config = dict(
    encoder_inner_norm=False,
    latent_channels=16,
    decoder_blocks_per_level=1,
    learning_rate=0.0028,
)
Rows from block 10 of the encoder of a small image denoising autoencoder, named by matrix and row number. Rows with one number belong to one neuron. Each number is 128 + 32 x the weight over its row's rms, rounded and kept within 0 to 255. All counts start at 0. After the name is the row's rms in percent of the matrix's.
After each neuron's rows are labels from the 100 images, of 14848, where the neuron reaches its largest size: "patch colour" is the nearest of a few named colours to the mean colour under the peak. Only what is clearly more common there than usual is listed. The data: microscope photos of single blood and bone marrow cells.
# gate: MLP gate (encoder.blocks.10.mlp.gate.weight, 256x96), inputs 0-95
# fc1: MLP up (encoder.blocks.10.mlp.fc1.weight, 256x96), inputs 0-95
# fc2: MLP down (encoder.blocks.10.mlp.fc2.weight, 96x256, transposed), outputs 0-95

gate.218 077 [128 128 177 163 128 128 128 128  31  54 128 128  95  86 105 128 128 128  74  76 133 173 128 128 175  56 128  96 128 149 160 128 128 128  64 128  73 128 128 170  84 181 128  93 128  86 128 128 128 128 128 165 205 128 105 128 128 128 128 159 128 128 144 128 128 128 136 142 128 128 128 128 175 117 155  82 163 128 128  89 128 128 128 128 244 128 128 152 204 142  94 128 128  67 128 128]
fc1.218 084 [ 83 128 128 208  91 128  98 128 128 128 128 124  58 128 128 128 128 110  38 128 128 128 195 128 128 110 212 131 128  70 128 165 205  84  78 128 128 128 128 128  89 128 128 128  63 128  74 161 110 128 147 128 240 128 148  94 128 128 128  98  81 124 126 128 128 128 139 128 128 128 128  49 163 128  99 103 134 128 128 157 108 128 128 128 128  86 128 128 172 128 128 128 140 136 161 195]
fc2.218 077 [128 128 202 128 128 170 181 128 128  96  94 128  97 128 161 128 180 168 186  46 128 113 159 128 168 128  81 128 128 128  38 128 128 128 128 182  95 128 177 158 128 128 128 128 128  98 176 128 156 188 128 158 128 128  87  66 128 128 128 128 128  84 128  93  79 128 176 128  76 128  76 128  84 128 128 175 179 153 100  58  99 107 128 128 128 128 174  79 128 128 144 155 128 100 121  91]
patch colour: white

gate.151 289 [147 117 141  39 160 156 136 128 173 128 128 128 128 128  48  76 128 185 128 128 123 128 138 128 128 128 118 172 128 128 141  46 128  72 128 140 182 159 128 123 128 133 128 128  70 128 128 128  98 184 128 128 128 128 163 182 128 128 189 166 128  68  71  96 128 128 128 139 119  50 128 128 184 128 128 128  66 128 128 117 202  93 128 128 128 108 128  27 128 170 128 121 128 128 137 121]
fc1.151 254 [128 128 116 211 125 128 128 128 128 129  94 217 165 128 193 128  99 128  81 128 137 172 122  82 128 128 128 128 128 128 122 209 119 128 128  99 128 128 128 128 154 103 128 118 128  81 117 128 128 101 128 128  84 128  85 105 144 123 128  70 155 212 128 151 128 128 128 128 120 244 128 105  81 128 216 128 173 136 128 128 128 156 211 149 117 128 110 128 100 128 187 128 128  81 128 128]
fc2.151 264 [ 99 128  88 128 128 128  70 176 107 128 128 178 128 134  96  86 128 101 150 128 114 128 174 128 128 128 128 128 128 128 167 144 112 128 128 118 191 128 189  83 128 136 128 133 128 163 128 115 128 135 107 128 128 166 156 187 128  17 128 188 128 128 177  50 128 128 128 164 153 128 179 128 109 128 124 128 128 128  29  48 128  97 128 102  81 128 128 128 190 128 128 128 105 101  47 128]
patch colour: purple; blue

gate.174 099 [132 128 128 128 160 128 128  67 128 255 128 193 128 182 128 139 128 108 147 128 128 128  91 128 152 128 161  66 128 128  34 128 178 128 179 128 128 172  60  93 128 140 128  67 128 128 128 128 128 158 128 128 128  75 187 128 128 113  87 151 128 160 126  63 101 100 105 128 103 128 128  85 188 128  97 162  72 128 128 128 128 128 128 128 144 128 163 128 149 128 128 172  91 141 107 173]
fc1.174 083 [119 128 128  97 128 128  62 151  64  69 184  56 135 128 128 128 128 180 128 128 128 115 185 128  67 128 128 128 158 128 128  91 128 157 245 128  57 150 128 128 128 172 128 128  65 170 128 128  84 128 199 146  86 177 128  78 128 128 162 117 128 128 128 128  56  99 128 128 128 200 128 128 128 174 128 128 128 128 128 183 128 187 128 128 128 135 108 128 128 148 108 128 128 128 128 128]
fc2.174 081 [ 95 198 159 186 128 106 117 128 128 128 128 128  73 128 128 128 128  74 158 120 128 170 166 128 170 162  79 128 128 128 128 128  99 128 128  44 128 128 128 128 128 128 128 128 173 189  65 128 165  48 128  70 128  48 128 128 128 128  97  98 128 186 128 129  86 128 128 209  89 128 128  76 128 128 128 128 128 167 128 128 128 128 128 128 103  45  94 128 128 128  58 128 128 128  85 173]
patch colour: blue

gate.185 102 [128 128 112 192 128  75 128  73 128 128 162 128 128 128  84 128 161 101 160 128 135 128 128 128  77 128  50 128  89 153 128 190 128 213 188 128 151 128 175 155 128 128  96 101 128 128 128 128 133 104 128 128  45  86 175 128 122 128 128 128 161 128  31  89 128 128 128  85 127 121 128 128 128 154 128  91 100 128 160  81 128 149 104 163 125 137 128 127  27  68 128 120 186 129 139 132]
fc1.185 126 [128  77 128 148 160 153 128 108 188 128 101 153 128 153 128 128 128 144 203 128 137 128 128 128 128 111 128 128 128 128 205 128 128 128 170 128 211 128 212 128 133 144 104 128 146 128 128 191 128 128 128 128 128 128 117 203 128 128 118 167 146 128 104 128 128 128 182  99 128 128 128 128  20  97  63 128 124 128 216 128  68 128 170  73 128 128  78 128 128 162 160 133 128  58 128 128]
fc2.185 112 [128  73 128 128 128  78 128 159 128 128 165 210 128  71 152 108 128 128 128 128  96 128 128 153  96 128  94 179 128 128  86 128 180 128 101 113 128 109 128 148 144 164 222 128 121 146 166 128 128 128 150 105 174 148 128 128 114 155 128 128  89 128 128 128 128 149 189 128 128 128 163 181 188 128 128 128 172 128 199  78  92 128  77  80 128 187 128  24 128 128  77 168  87 128  88 128]
patch colour: blue

gate.157 127 [128 128 128 128 160 124 106 128 128 120 128 128 191 128 128 139 128 128 186 134 116 128 107 128 128 128  79 174 134 156 128  62 125 128 128 112 128 106  16 128 128 116 173 128 128 190 128  14 138 186 128 138 119 165 158 128  82 128 128 155 128 128 128 128 158 102 176 128 128  34 133 128 128 128  59 123  54 128 128 128 128 128 101 128 128 128 128 128 206 118  42 128 128 128 105 109]
fc1.157 151 [128 182 124 184 128 128  92 146 131 156 123 184 168  85 171 171 150 128  94 128 140 112 108 128 135 128 224 128  75 128 113 197 118 128 128 107  78 197 128 128 128 128 128 128  95 117  74 128 128  61  63 128  96 128 128 128 180 128 128  57 128 148 184 120 128 128  86  88 128 192 154 128 179 128 157 128 167 128  94 128 128 128 155 128 128 133  98 188 128 128 140 108  54 128 128  91]
fc2.157 150 [128 128 146 142 128 140 128 184 128 128 128 164 212 128 129 149 128 128 148 128 128 128 128 121  78 128 128 150 105 128 145 128 128 234 128  96 128 128 128 122  49 128 255 128 128 128 145 128 128 128 148 128 197 107 128 204 128  47 128 128 128 128 128 128 128 128 128 128 184 110 128 128 128 130 128 128 128 115 128  61  93 131 132 128  81 128 128  66 189 128 121 128 139 128  79 128]
patch colour: purple; blue

gate.124 131 [ 77 128 128 104 128 121 128 128 144 128 128 128  86 128 128 146 133 128 138 128 107 129 128 132  97 149 128 128 128 128 128 128 156 231  44 128  98 128 175 138 128 128 128 128 128 128 128 128 196 128 128 178 128 128 163 128 128 128 128  72  86 128  88 128  85 128  69  71 128  78 177 128 128  72 175 118 149  99 128 142  90 128 128 235 180 128 128 209 128 128 175 128 128 171  49  89]
fc1.124 128 [155 113 128 128 118  97  91 143 128 128 128 149 128 103 128 128 101 128 125 128 183 162 128 120 128 145  71 107 128 179 184 128 128 220  79 128 128 183 171 128 128  93 195 128 102 128 128 128 128 109 128 117 108 128 151  98  57 128 128 128 158 128 128 128 128  78  87  42 151  96 128 105  81 128 170 128 128 128  86 128 128 118 128 244 128 143  69 103  58 128 107 128 128 128  71 183]
fc2.124 135 [ 94 157 128 128 128 128 187 128 128 191 150 128 128 122 128 128 128 128 128 128  95 117 128 128 128 129 128 128 128 128 128  61 101  30 128 203  87 128  93 128 128  64 128 128 221  81 193 128 167 128 128 128  56 128 128 128 128 128 128 128 128 128 128 107 128 167 128  44 128 128 123 128 128 128 128 154 128 149 128 198 184 128 160  91 128 128 128 128 128 200 128 127 191 123 217 128]
patch colour: grey

gate.245 067 [187 128 178 128 128 128 128 128 128 161 128 162 128  79 128 128 128  74 157  91 128  71 128 140 193 158 128  59 128 128 128 165  80  77 102 128 128 128  64 128 128 158  89  58 128 119 128 108 128 179  85 163  75 128 128 128 128  80 190 128 192 128 110 128  73 128 128 128 163 195 128 128 150 160 128 128  86 128 128 128 128 162 128 128 128 128 157 185 128 128 213 128 128 200 170 128]
fc1.245 076 [128 128 128 197 100 128 128 128  29 128  84  62 102 128 128 190 128 148 138 152  75 164 128 158  89 128 128 106 156 128 128 190 128 128 128 128 128 128 128  85 154 102 170 128 128 113 128 170 164 128 128 128 128 103 128 108 128 188 208 162 128  93  75 128 128 128 128  60 142 128 173 128 128 170 128 128 128 144  78 158 194 162  91 128 128 128 191 100 128 146 128 150 148 212 128  74]
fc2.245 088 [150  57 128 128 128 167 128 128 128  45 128  94 128 128 179 105 128 146 128 192  83 128  96 128 155  98 128 128  85  91 128 128 174 193 128 150  98 162 190 128 177 128 185 128 103  54 128 102  78 128 128 128 128 184  78 128 128  91 128 128  89 163 128 183  85 163 116 128 128 128 182 128 128 128 128 157 160  79 128  85 138 146 160 128  90  99 128 128 128 128  68 128 128 183 138 195]
patch colour: white

gate.92 131 [128 107 128 115 162 128 128 128 185 128 128 128 128 128  37 143  93 128 128 190 128 128 128 128  83 128  59 192  53 128 204 128 128 185 128 168 128 164 118 128  92 140 140 128 133 128 128 128 128 206 128 128 128 124 180 128 104 128 128 128 128 128  58 111 128  93 163 128  88 128 128  81  99  72 128 128 155 128 140 132 231 128 128 128 128 128 128  64 161 119  79 160 194 128 128 109]
fc1.92 142 [113 132 128 128 157 224 128 128 147 128 166  95 101 128 128 128 110 128 128 128  79  51 128 128 128 128 128 156 128 128 128 128 128 128 128 187 128 124 103  88 133 128  87 114 128 176  67 128 145 225 128 184 161 152 161 128 102 128 128 128 128 128  80 128 128 107 173 130 128   0 154 128 112 128  92 196 128 128 128 171 128 106 128  70  89 171 128  96 128 106  93 109 135 131 128  96]
fc2.92 148 [133 128 186  56 128 128 175  85 146 186 128 128 137 106 124 128  95 128 160 128 128 138  89 149 128  69 128 165 128 128 128  88 128   8 104 106  88 161 128 177 128 128 128  79 128 128 156 172 128 122 168 133 128 128 108 128 128 211 128  81 131 172 128 128  90 128 128 128 128 175  93 128 128 156  95 128 128 128 237 128 128 167 128 128 183 101 128 128 128 182 128 128 128 128 202 128]
patch colour: blue

gate.166 085 [128 128 128 141 114 128  65 128 128 128 174 128 128 128 128 128 128 128  81 170 134 173 128  88 128 134 211  57 128 209 128 107 179 128 128  83  95 123 193 128 128 157  56 128 128 128 194 128 176  75 190 128 166 151 128 128 128 160  81 128 180 128 128 138 128 128 128 128 102 128 159  74 128 197 128  81 155 128 174 128 103 182 170 128 128  87 128 128  81  93 128 128 128 157 128 178]
fc1.166 076 [ 68 149 128 162  97 140 128 128 128 208  74 128 135 128 111 128 128  99 151 128 128 128 128 128 128 128  36 176 195 128 128 128  92 179 153 128 182 128 134 162 128  77 102 173 171 128 101 128 128 128 128  61 137 128 128 173 128 128  76 152 139 180  83 128 128 128  69 192 128 128 128 128  91  52 128 128 128 128 128 128  84 128  64 128 128 128 128 102 213 193 128 128  87 128 128 128]
fc2.166 078 [142 163 170 211 128 128  69 128  71 155 128 128 128 128 128  91 161 128 141 185 128 100 128 128  98 101  73 179 128 128  83  94  73 189 119 128 128 128 186  95  50 128 107  91 152 105 113  85 170  87  87 128 128 184 128 128 128 159 128  86 128 160  74 128  82  76 128 128 151 128 128 128 167 128 128 128 128 128  83  67 151 128  68 128  71 171 128 171 154 106 166 128 128 128 128 128]
patch colour: purple

gate.212 064 [128  82 103 167  87 128 128 128 128  90 100 176 165 128  97 128 128 128 128 177 155 154 161  65 163  62 157 128  78 128 128  74 128 128 175  79 128 169  98  93 165  65  85 128 115 107  93 128  93 128 128 128 128  49 128  80 101 195 158  85 128 128 128 128  92 100 128 128 173  81 186  95 128  88 175 128  85  98 128 128 128 128 128 193 172 168 128 128 166 128  90  86 128 128 128 128]
fc1.212 064 [128  72  89 128 170 102 128 128 128  87 128 101 128 128 128 128 128 162 107 176 128 128  85 128 128  75  87 128 100 157 186  87  86 102 154 182 128 174 160 128 169  84 159 128 190 128 167 128 128 128 128 128  87 128  93 183 192 181 128  81 160 170 187 128 171 128  89  78 128 167 128 128 128  98  97 105 128 192 128 176 128 128 101 153  91 174 143  99 128 128 191 183 128  87 152 128]
fc2.212 071 [ 74 128 161  77 128 128 128 128 170 128 128 182 128 128 128 128  98 128 128  71 128  76 128  99 128 173  90 128  94 154  88 167 169 163 128 128 128 128 171 128  72 128 128 128  76 128  92 128 172 195  93 128 128  91 128  77 128  90 176  83 186 168 183 157 128 128  73 128 128 128  98 166 128 128  90 128 128 171 179  79 179 128  82 128 164 186 128 128  93 182  86 170  99 128 128 158]
patch colour: blue

gate.91 066 [ 94 128 128 128 128 128  89  98 128 128 128 128 128 128  74 128 145 174  79 128 128  85 128 159 154 185  79 128 128 128 165 159 167  90 128 152 128  88 163  72 128 187 128 179 161 166 128 128  81  94  82 177 108  81 128 128 161 128 128 151  90 128 102 151 128 128 206 170 104  92 175 128 128 166  92 128  83 128  94 128 128 128 153 195 128  65 128 157 202 128 155  79 128 189 128 180]
fc1.91 065 [137 128 128 128 128 128 128 183 128 128 128 128 128 128 165  94 173 155 128 128  80 128 199 159  77 104  94 188 162 128  70 128 128 128  97 183 128 184 101 128 156  75 128 128  76 128 105 192 128 128 128 168  96 106  89 190 128 128 128 151 128 160 128 128 128  99  65 128  86 180  76 166 128 128 167 161  59 128 128 177 170 199 128 128 128 128 128 128  90  75 128 184 155 128 176 128]
fc2.91 069 [183 128  67 128 128 175  79  88 128 128 128 128 128 128 178 171 128 128 128 162 128 128 162  86 178 128 128  96  87 128  81 181 128 179 170  83 128 186 128 128 128 128  96 169 175 128 205 128 171  86 128  98 128 128 147  84 172 159 128 128 128 165 128  82 168 128 170 128  72 128 128 102 128  92 128 128 128 128 188 128 182 128 128 128 128 167  76  73 128 198 128 128  61 128 128  92]
patch colour: white

gate.243 096 [111 128 128 128 128 128 128  93  52  63 128 128 128 105  83 192 121 180 128 128 128 154 174 128 161 150 128 171 117 128 128 128 173 128 128 128 202 128 128  94  86 143 107  84 128 116 128 128 128 115 200 128 128 177 128 128 128 215 128 193 128 128 128 128 161  81 128 128  82 128 128 128 128 128 128  66 182 128 163 112 227 107 156 128 128 157 128  59 127 128 128 128 128 128  37 128]
fc1.243 110 [155 128 100  94 128 151 169 128 128 128 138 128 128 107  70 128  99  92 117 210  81 182  94 135 128 128  66  99 118 128 128  82 128 128 128 128 197 128 128 128 128 128 128 128  93 139 206 128 128 128 189 128 150 128 128 128 101  53  87 147 128  80 128 126  74 128 138 199  95 119 181  85 128 128  80 128 128 128 128  89 128 128 128  59 128 128 160 119 175 128 172 128 127  86  35  82]
fc2.243 109 [191 118 128  46 128 128 128  72 112 193 128 128 114 128 131 128 127 166 115 112 128 128  73 133 128 128  89 128 169 163 128 106 156  27 128 168  64 192 128 128 189 128 128 128  92 169 102  89 191 128 128 103 128 128 151 128 124 117 128 116 151 165 128 160 178  98 128 128 128 128 142  65  91 136 182 128 128 128 128 127 181 128 128  58 128  72 128 128 180 174 128 128 164 128 182 128]
patch colour: purple; blue

gate.71 108 [128  75 128  98 128 128 128 128 128 128 128 176 128 128 128 216 128 128 128  36 170 128 161 128 154 156  45 128 128  80 231 128 128 128 128 175 170 157 128 128 128 128 116  90 128 128 123 128 128 128 128 195 123 128 128  96 128 128 128 166  87 201  82  87 128 157 128 191 128 128 170 128 128 167 128 128 144 147 177 166 128 128 128 175 128  60  71 128 109  88 128 128 128 121  74 113]
fc1.71 073 [128 128 128 128 128 128 164 154 128 172 128 128 128 163 149 128 161 177 128  80 158 128 128 128 128 140 128 128 128 128 229 107  67 230 128 128 128 128 128 128 163 128 128 153 173 128 128  86 128  60 216 128 128 160 146 128 128 128 136 128 128 217 128 128 128 128 173 128 128 128 128  49  67 113 128 163 128 128 197 128 162 128 173 182 128  97 128 142  45 128 135 128 168 128 130 128]
fc2.71 095 [128 140 128 158  88 153  84 189 128 128 176 128 165 128 166 128 128 128 128 128 128  93 128 104 151  96 183 128 128 128 128 128 169 128 128  99 111 128 165 118  52 157 128 128 128 128  44 183 128 243 185 128 128 128 152 128 107  80  90 128 128 128 170 183 157 128 128 128  68  80  84 128 155  93 128 128 128 128 128 128 156  84 128 128 128 128  45 128 194 138  77  93 128 128 128  80]
patch colour: purple

gate.109 084 [128 145 158 128 159 178 128 128 156 128  72 128 144 128 107 128 128 151 128 128  83 160 128  79  77 168  93 128 112 166 128 128 167 105  67 128 143 181 128 128  94  83 128 172  66  87  93 122 128 128  87 169 169 128 128 180 128 145 128  58  56 156 112 104  85 128  81 128 128 156  60 128 101 128 105  98 128  86  95 120 128 182 172 128 128 175 128 181  78  97 128  84  85 153  94  84]
fc1.109 078 [ 77 158 153 128 125 128 111 110 103 128 160  60 167 152 164  98 125 128 128 159 179 156 168 128 128 128 145 128 193  87 128 128  92 194 153 128  78  72 163  79 178 128 128 179 138 128 128 128  95  94 128  65 128 128 128  82 187  62  72 128  89  68 189 117  87 128 104 128 128 128  87 128 174 128 205 169 128 128 158 128 149 128 167 128 128 128  85 128 128 160 128 128 175 128 113 141]
fc2.109 073 [ 80 128 128  93 128 165  82 155 128 128 128 128 168 128 160  65 128 128 128 128 128 128 128 128 160 176 108 128  75 128 198  93 128 128 128 128  76 128 128 128 128 163 111 128 128 128  72 128 166  89 128  56 128 183  94 106  91 168 128 128 128 195 128 128 194 128 128 199  57 128 128  88 128 128 128  79  70 128 128 128  82 154  89 171 166  41 146  68 139 175 128 128 153 128 128 128]
patch colour: blue

gate.253 088 [128 110 128 135  99 128  88  69  93 128 128 159  28 128 139 161 128 128 110  51 128 128 128  54 133  18 128 128  84  91  82 128 132 128 175 128 128 128 128 106 140 157 128 140 128  62 125 170 128 128 161 128 128 128 128  71 166 128 105 128 173 237 169 128 138 160 182 128 167 128 165 162 128 128 119  86 128 146 128 128 128  79 128 128 128 138  78 128 128 149 104 161 141 128 128 128]
fc1.253 085 [128  55 142 111  94 128  66 128  89 213 128 124 128 128 128 185 132 128 133 128 128 114 175 128 128 128 186 154 128 128 128 128 128 173 128 146 128 128 215 128 128 128 128 128 128  67  37  82 123 126 128 128 128 128 128 128  91 160 114 182 153 214 106 128 128 165  94 163 128  45 128 128 212 128  79 151 153 128 159 128 128 128 128 186 149 128  77  89 128 128 128 128 128  98 128 128]
fc2.253 091 [ 92 150 144 179  95 105 128 128 128 128  97 128  77 140 162 128  95 151 165 177 128 173 161 128 128 128 100 169 155 128 128 187 128 173 128 128 177 128 146 128 155 112  48 154  66 128  75 104  91 128 173 128 168 184 144 128 128  79  91 128  96 187 128 180 128 128 128 207  89  70  94  80 164 128 179 128  81 128  89 128 128  68 128 128 148 128 143  86 128 128 129 128  63 128 128 128]
patch colour: blue

gate.105 115 [128  64 128 128 128 152  89  84 128 177 128 128 128 128 128 145 128  96 128 107 128 136 109 128 128  26  78 128 128 128  85 128 147 128 128  99 141  21 128 149 128 140 128 113 172  44 128 158 159 128 128 128  40  64 125 183 128  80  93 132 112 128 128 128 128 159 128 128 128  55 128 158  82 128 128 160 128 128 128  71  36  74  92 128 128 128 128 132 128 128 168 128 128 128 128 137]
fc1.105 100 [128 128 104 128 128 165 128 161 128 221 155 143 128 128 195 101 107 128 128 155 128 128 128  72 128 170 128 128 128  31 143 163  73 134 128 158 159  93  57 101 128 128 128  94 128 128 128 128 128 128 128 168  64 128 128 128 175 131 128 128 128 177 165 128  98 128 128 128 128 128 102 128  41  52 128 128 128 128  80 128  45 118 161 128 128 167 128 128 139 128 201 199  89 128 128 128]
fc2.105 104 [183 165 128 128 128 173 128 128 157 216  89 128 128  78 128 128 128 128 163 128 104 128 128 158 151  94 128 103 128 128  86 107 128 128  35 123  98 128 128 125 205 128 128 128 128 128 150 163 128 157 157 128  62  87 180  80 122 128 107 128 150 128 128 128 142 128 128 128  95 169  74 128  74 128 128 180 128 105 128 128 128 212 128 128 200  52  99 127 128 162 128 128 169 113 205  93]
patch colour: purple

gate.219 350 [125 128 134 128 128 114 128 136 226 225 128 128 128 128 128 128 128 128 128 128 128  63 128 128 128 128 128 128 128 128 116 128  74 127 128 128 128 128 128 128 145 128 128 128 128 128 126  94 136  89 128 128 111 128  97 128 142 128 128 116 128 128 128 128 105 100 128 128 109 128 128 128 128 128  69 128 128  18  41 128 128  54 108 128   0 128 132  49 128 128 128 205 165 157 128  92]
fc1.219 386 [ 82 171 128 185 128 128 111 128 128  20 128 131 128 128 115 171 165 116  44 128 128 128 128 128 152 128 229 128 128 111 118 128 128 118 128 128 102 128 128 181 128 197 128 128  52 128 128 128 117  97 128 110 142 128 128 118 128 128  76 128 128 145 128 128  98 128 128 111 141 238 136 128  88 193 128 128 128 225 128 116 190 179 128 128 128 115 128 121 128 128 128  83 128 128 128 159]
fc2.219 228 [128 125 128 200 128 128  45 128 128  54 128 128 128 128 128 122 144 152  80 201 128 133 184 128  64 121 128 200 128 128 128 128  91 128 128 123 167 128 128 128 128 128  70 128 128 128 196 128 128  85 128 128 128 128 128 128 128 128 135 128 111  90  70 128 128 128  85 178 128 128 128  88 164 128 185 128 174 128 145 128 123 128 128 151  24 128 128 152  75 121 144  99  81 128  24 128]
patch colour: purple

gate.156 068 [103  90 128 128 128 143 128 128 188 155 128 128 128 128 128 128 128 102 128  85 128  90 213 128  52 128 128 128  89 220 208 128 128  41 128 106  77 128 128 173 159 128 103  81 106  91 128 171 128 128 128  93 175 128 128 128 198 152 191 115 128 179 128 128 128 128 179 134 159 128 128 193 128  91 128 128 128 128 128 128 160 128 128 128  94  70 128 163 128 128 128 138 149 128 204 128]
fc1.156 079 [ 87 121 128  69 169 189 128 172 177 128 128 110 128 184 174 128 154  96 128 128 128 128 128 128 116 128 128  60 128 180  49 128 128  47 174 128  70 128 128 179 128 105 128 128  70 128 128  85 128 141  89 128 175 148 128  91 128 156 136  77  75 128 128 128 128 191 128 128 128 128 165  56 128  90 109 128 128 128  84 128 101  87 128 128 128 128 210 128 159 152 128 128  70 128 103 101]
fc2.156 075 [ 94 158  91  54 128 155  94  56 148 128 128 128 128  61 128  88 128 175 190 174  94 128 128 128 128 128 163 128 128 128 128 128  77  53  87 185 128 128 128 128 104  71 128 180 110 128 188 128 128 128 180 128  83 128 128  58 128 128 181 172 128 128  81 128 128 128 101  91 128 119 171 128 128 128 173 189 128 157 128 174 128 128  70 128 112 128 128 108 116 112 128 169 194 157 128 163]
patch colour: blue

gate.61 090 [157  84  91  96 105 173 128  96 205 175 128 175 128 140 128 128  85 105 128  67 128 128  75 128 128 128 128 128 163 116 128 128 128 191  57 128  81  86 128 128 165 128 128 128 128 138  92 128 111 128 156 154  41 128 128 166 128 129  84  96 138 128 128 128 128 128 197 128 159 128 128 168 128  73  85 128 128 128  57  72  89  81 128 128 128 128 102 128 128 170  21 157 128 128 128 150]
fc1.61 093 [ 79  83 201 128 152 128  67  80  18  75  82 153 128 146 128 194  82 128 128 128  64 128 128 128 128 128 171 128  89 165 153 157 128 128 128 170 128 125 150 101 128 191 164 128 128 128 147 128 164  77  78 162 128 128 163  65 110 128 128 164 128 203 158 128 128  92 128 128 128 128 167 111  98 128 128 128  65 124 128 135 128 128 140 128 184 128 128 128 128 128 155 128 116  82 163 173]
fc2.61 074 [128  85 128 128 128 128 128 128  84  81 187 128 128 128 155  71 128 186 128  87 128 100 128 128 128  83  93  93 171 128 128 128  62 128 128 128 128 172 128 128 145 161 128  95 152 181 128 128 161 128  76 183 128 192 128 111  92 150 165 102 161 128  98  82 161 128 128 128  87 128  95 128 185  83 199  75  92  92 145 128 128  64 176 128  59 174 101 128  83 128  89 128 128 128  65 128]
patch colour: white

gate.112 095 [128  89 148 128 128 174 128 189 128 128 184 128 128  96 158 143 128 131 128 128 155 167 128 128 128 128 128 128 163 128 128 128 128  78  80 128 128 128 128 108 150 178 105 156 108 120 159  91 128 236 128 128 128 132 141 208 128 186 128 176 178 105 128 103 110 128  80 128 108 139 158  89 131 128  60 128  93 186 128 108 202 162 159 131 128 103 174  33 177 128 128 128 158 153  71 128]
fc1.112 094 [148 136 100 128 128 192 128 127 128 128  86 128  86  73 173 128 128 128 128  48 128 118 160 114 126 166 208 128  91 128 186 128 128 128 128 128 128 181 167 160 156 127  94 128 128 128 139 174 128  33 156  65 128  69 128 128 128 131 135 128 143 128 173 104 198 132  77 162 128 128 128 128 128 128 128 128 128 208 128 128 128 207 107 206 128 124 128 128 128  77 146 128  68 128 128 128]
fc2.112 093 [ 85 176 128 140 118  97 128 161  81 128 128 119 128 128  70 128 174  91 128 128 159 128 128  93  98 145 128  80 128 177 128 140 128 186 151 176 128  63 182 128 128 186 128  84  87  98 128 151 128 128 128 128 114 128 165 164 102 146 128 165 154 128 104  61 128 168 128 128 123 187 105 128  75 178  79 128 128 128  62 128 128  77 138 128 128 204 132 128 205 184 169 128 132  74  95 158]
patch colour: purple; blue

gate.165 067 [ 57 170 128 128 128 198 128 128 173 128 179 128 163 128 198  88  85  75 168 185  70 128 177 128 128 100 159 128  80 128 128 161  96 128 161 128 154  93 128 128 128 128  69 194 190 165 128  83 128 128 128 162 128  73 128 170  95  80  84 128 128 167  96 128 128 172 108 162 160 128 128 128 128 168 101 128 128 108 185 128 128 128  78 128 128 128  94 128 110 128 128 128 199 128 128 163]
fc1.165 063 [128  74 178 128 155  92 128 128 171 158 128 171 110 128  66 128 128 128 160  97 128 128  86 161 128 128 128 191 153 167 128 182 176  73 172 128 169 147  77 181 154 177 101 128  86 102 128 164  56  79 128 154 128 128 100 128 128  68  89 180 128 128 128  85 128 128 128  92 128 182 170 200 153 188 128  82  87 128 128 128 102 128 168 128 128 128 128  82 128  87 128 128 128  80 128 128]
fc2.165 075 [128 177 177  70 128 128 128 128  99 187  77 128 128  90  63 159 128 128 128  94 128 181 128 128 128 128  86 156 156  97 128 128 128 128 181 128 128 171 128 128  95 128 169 128  76 128 196 160  86 160  94 128  87  69  82 177 128 157 128 128 128 151 128  76 181 157 128 102  80 128  92  76 128  87 128 128  85 128 152 128  96 169 171  93  81 165 170  90  98 128 159 181  96 128 128  88]
patch colour: white

gate.59 101 [128 128 128 149 128  78 128 136 128 126 128 128 128 128  83 214 157  91 159  92 128 138 128  89 128 128 128 146 128  64 211  77 128 217 104  86 128  50 128 128 124 137 111 103 109 128 128  85 122  62 191 128  55  75 128 137 128 128 163 119  91 128 128  94 128  80 122 110 128 128 128 128  86 158  66 166 128 128 155 128 128 128 128 128 128 107 128  82 109  79  60 112 128  63 128 128]
fc1.59 117 [151 128 128 128 129 158 107 170 128 128 128 112  54 128 128 235 146  97 128 128 128 168 157 149 128  74 128 128  98 128 155 128 101 128 110 128 199  86 128  67 157 128  79 136  68 128 117 128 128 111  99 128  76  65 128 128 117 128 128 128  93 226  77  70 128 128 128 128  86 128 128 159  62 128  90 128 128 184 144 128  82 128 128 107 158 128  80 115 159 128 149 128 100  59 128 154]
fc2.59 086 [171  86 128  95  50 128  74 116 121 101 105 141 128  72 113 128 128 128 137 128  95 128 105 171 128 144 206  93 128 128 201  92 114 128 128  72 128 128 128 128 128 166 128 128 128 128  28 107 128 215 128  97 192 128 146 126 113 128 128 128 128 128 115 149 104 159 128 128  54 128  88 166 128  82 184  80 145 128 128 122 128 128 128 128  98 128  41 128 191 128 163 128 128 128 108 154]
patch colour: purple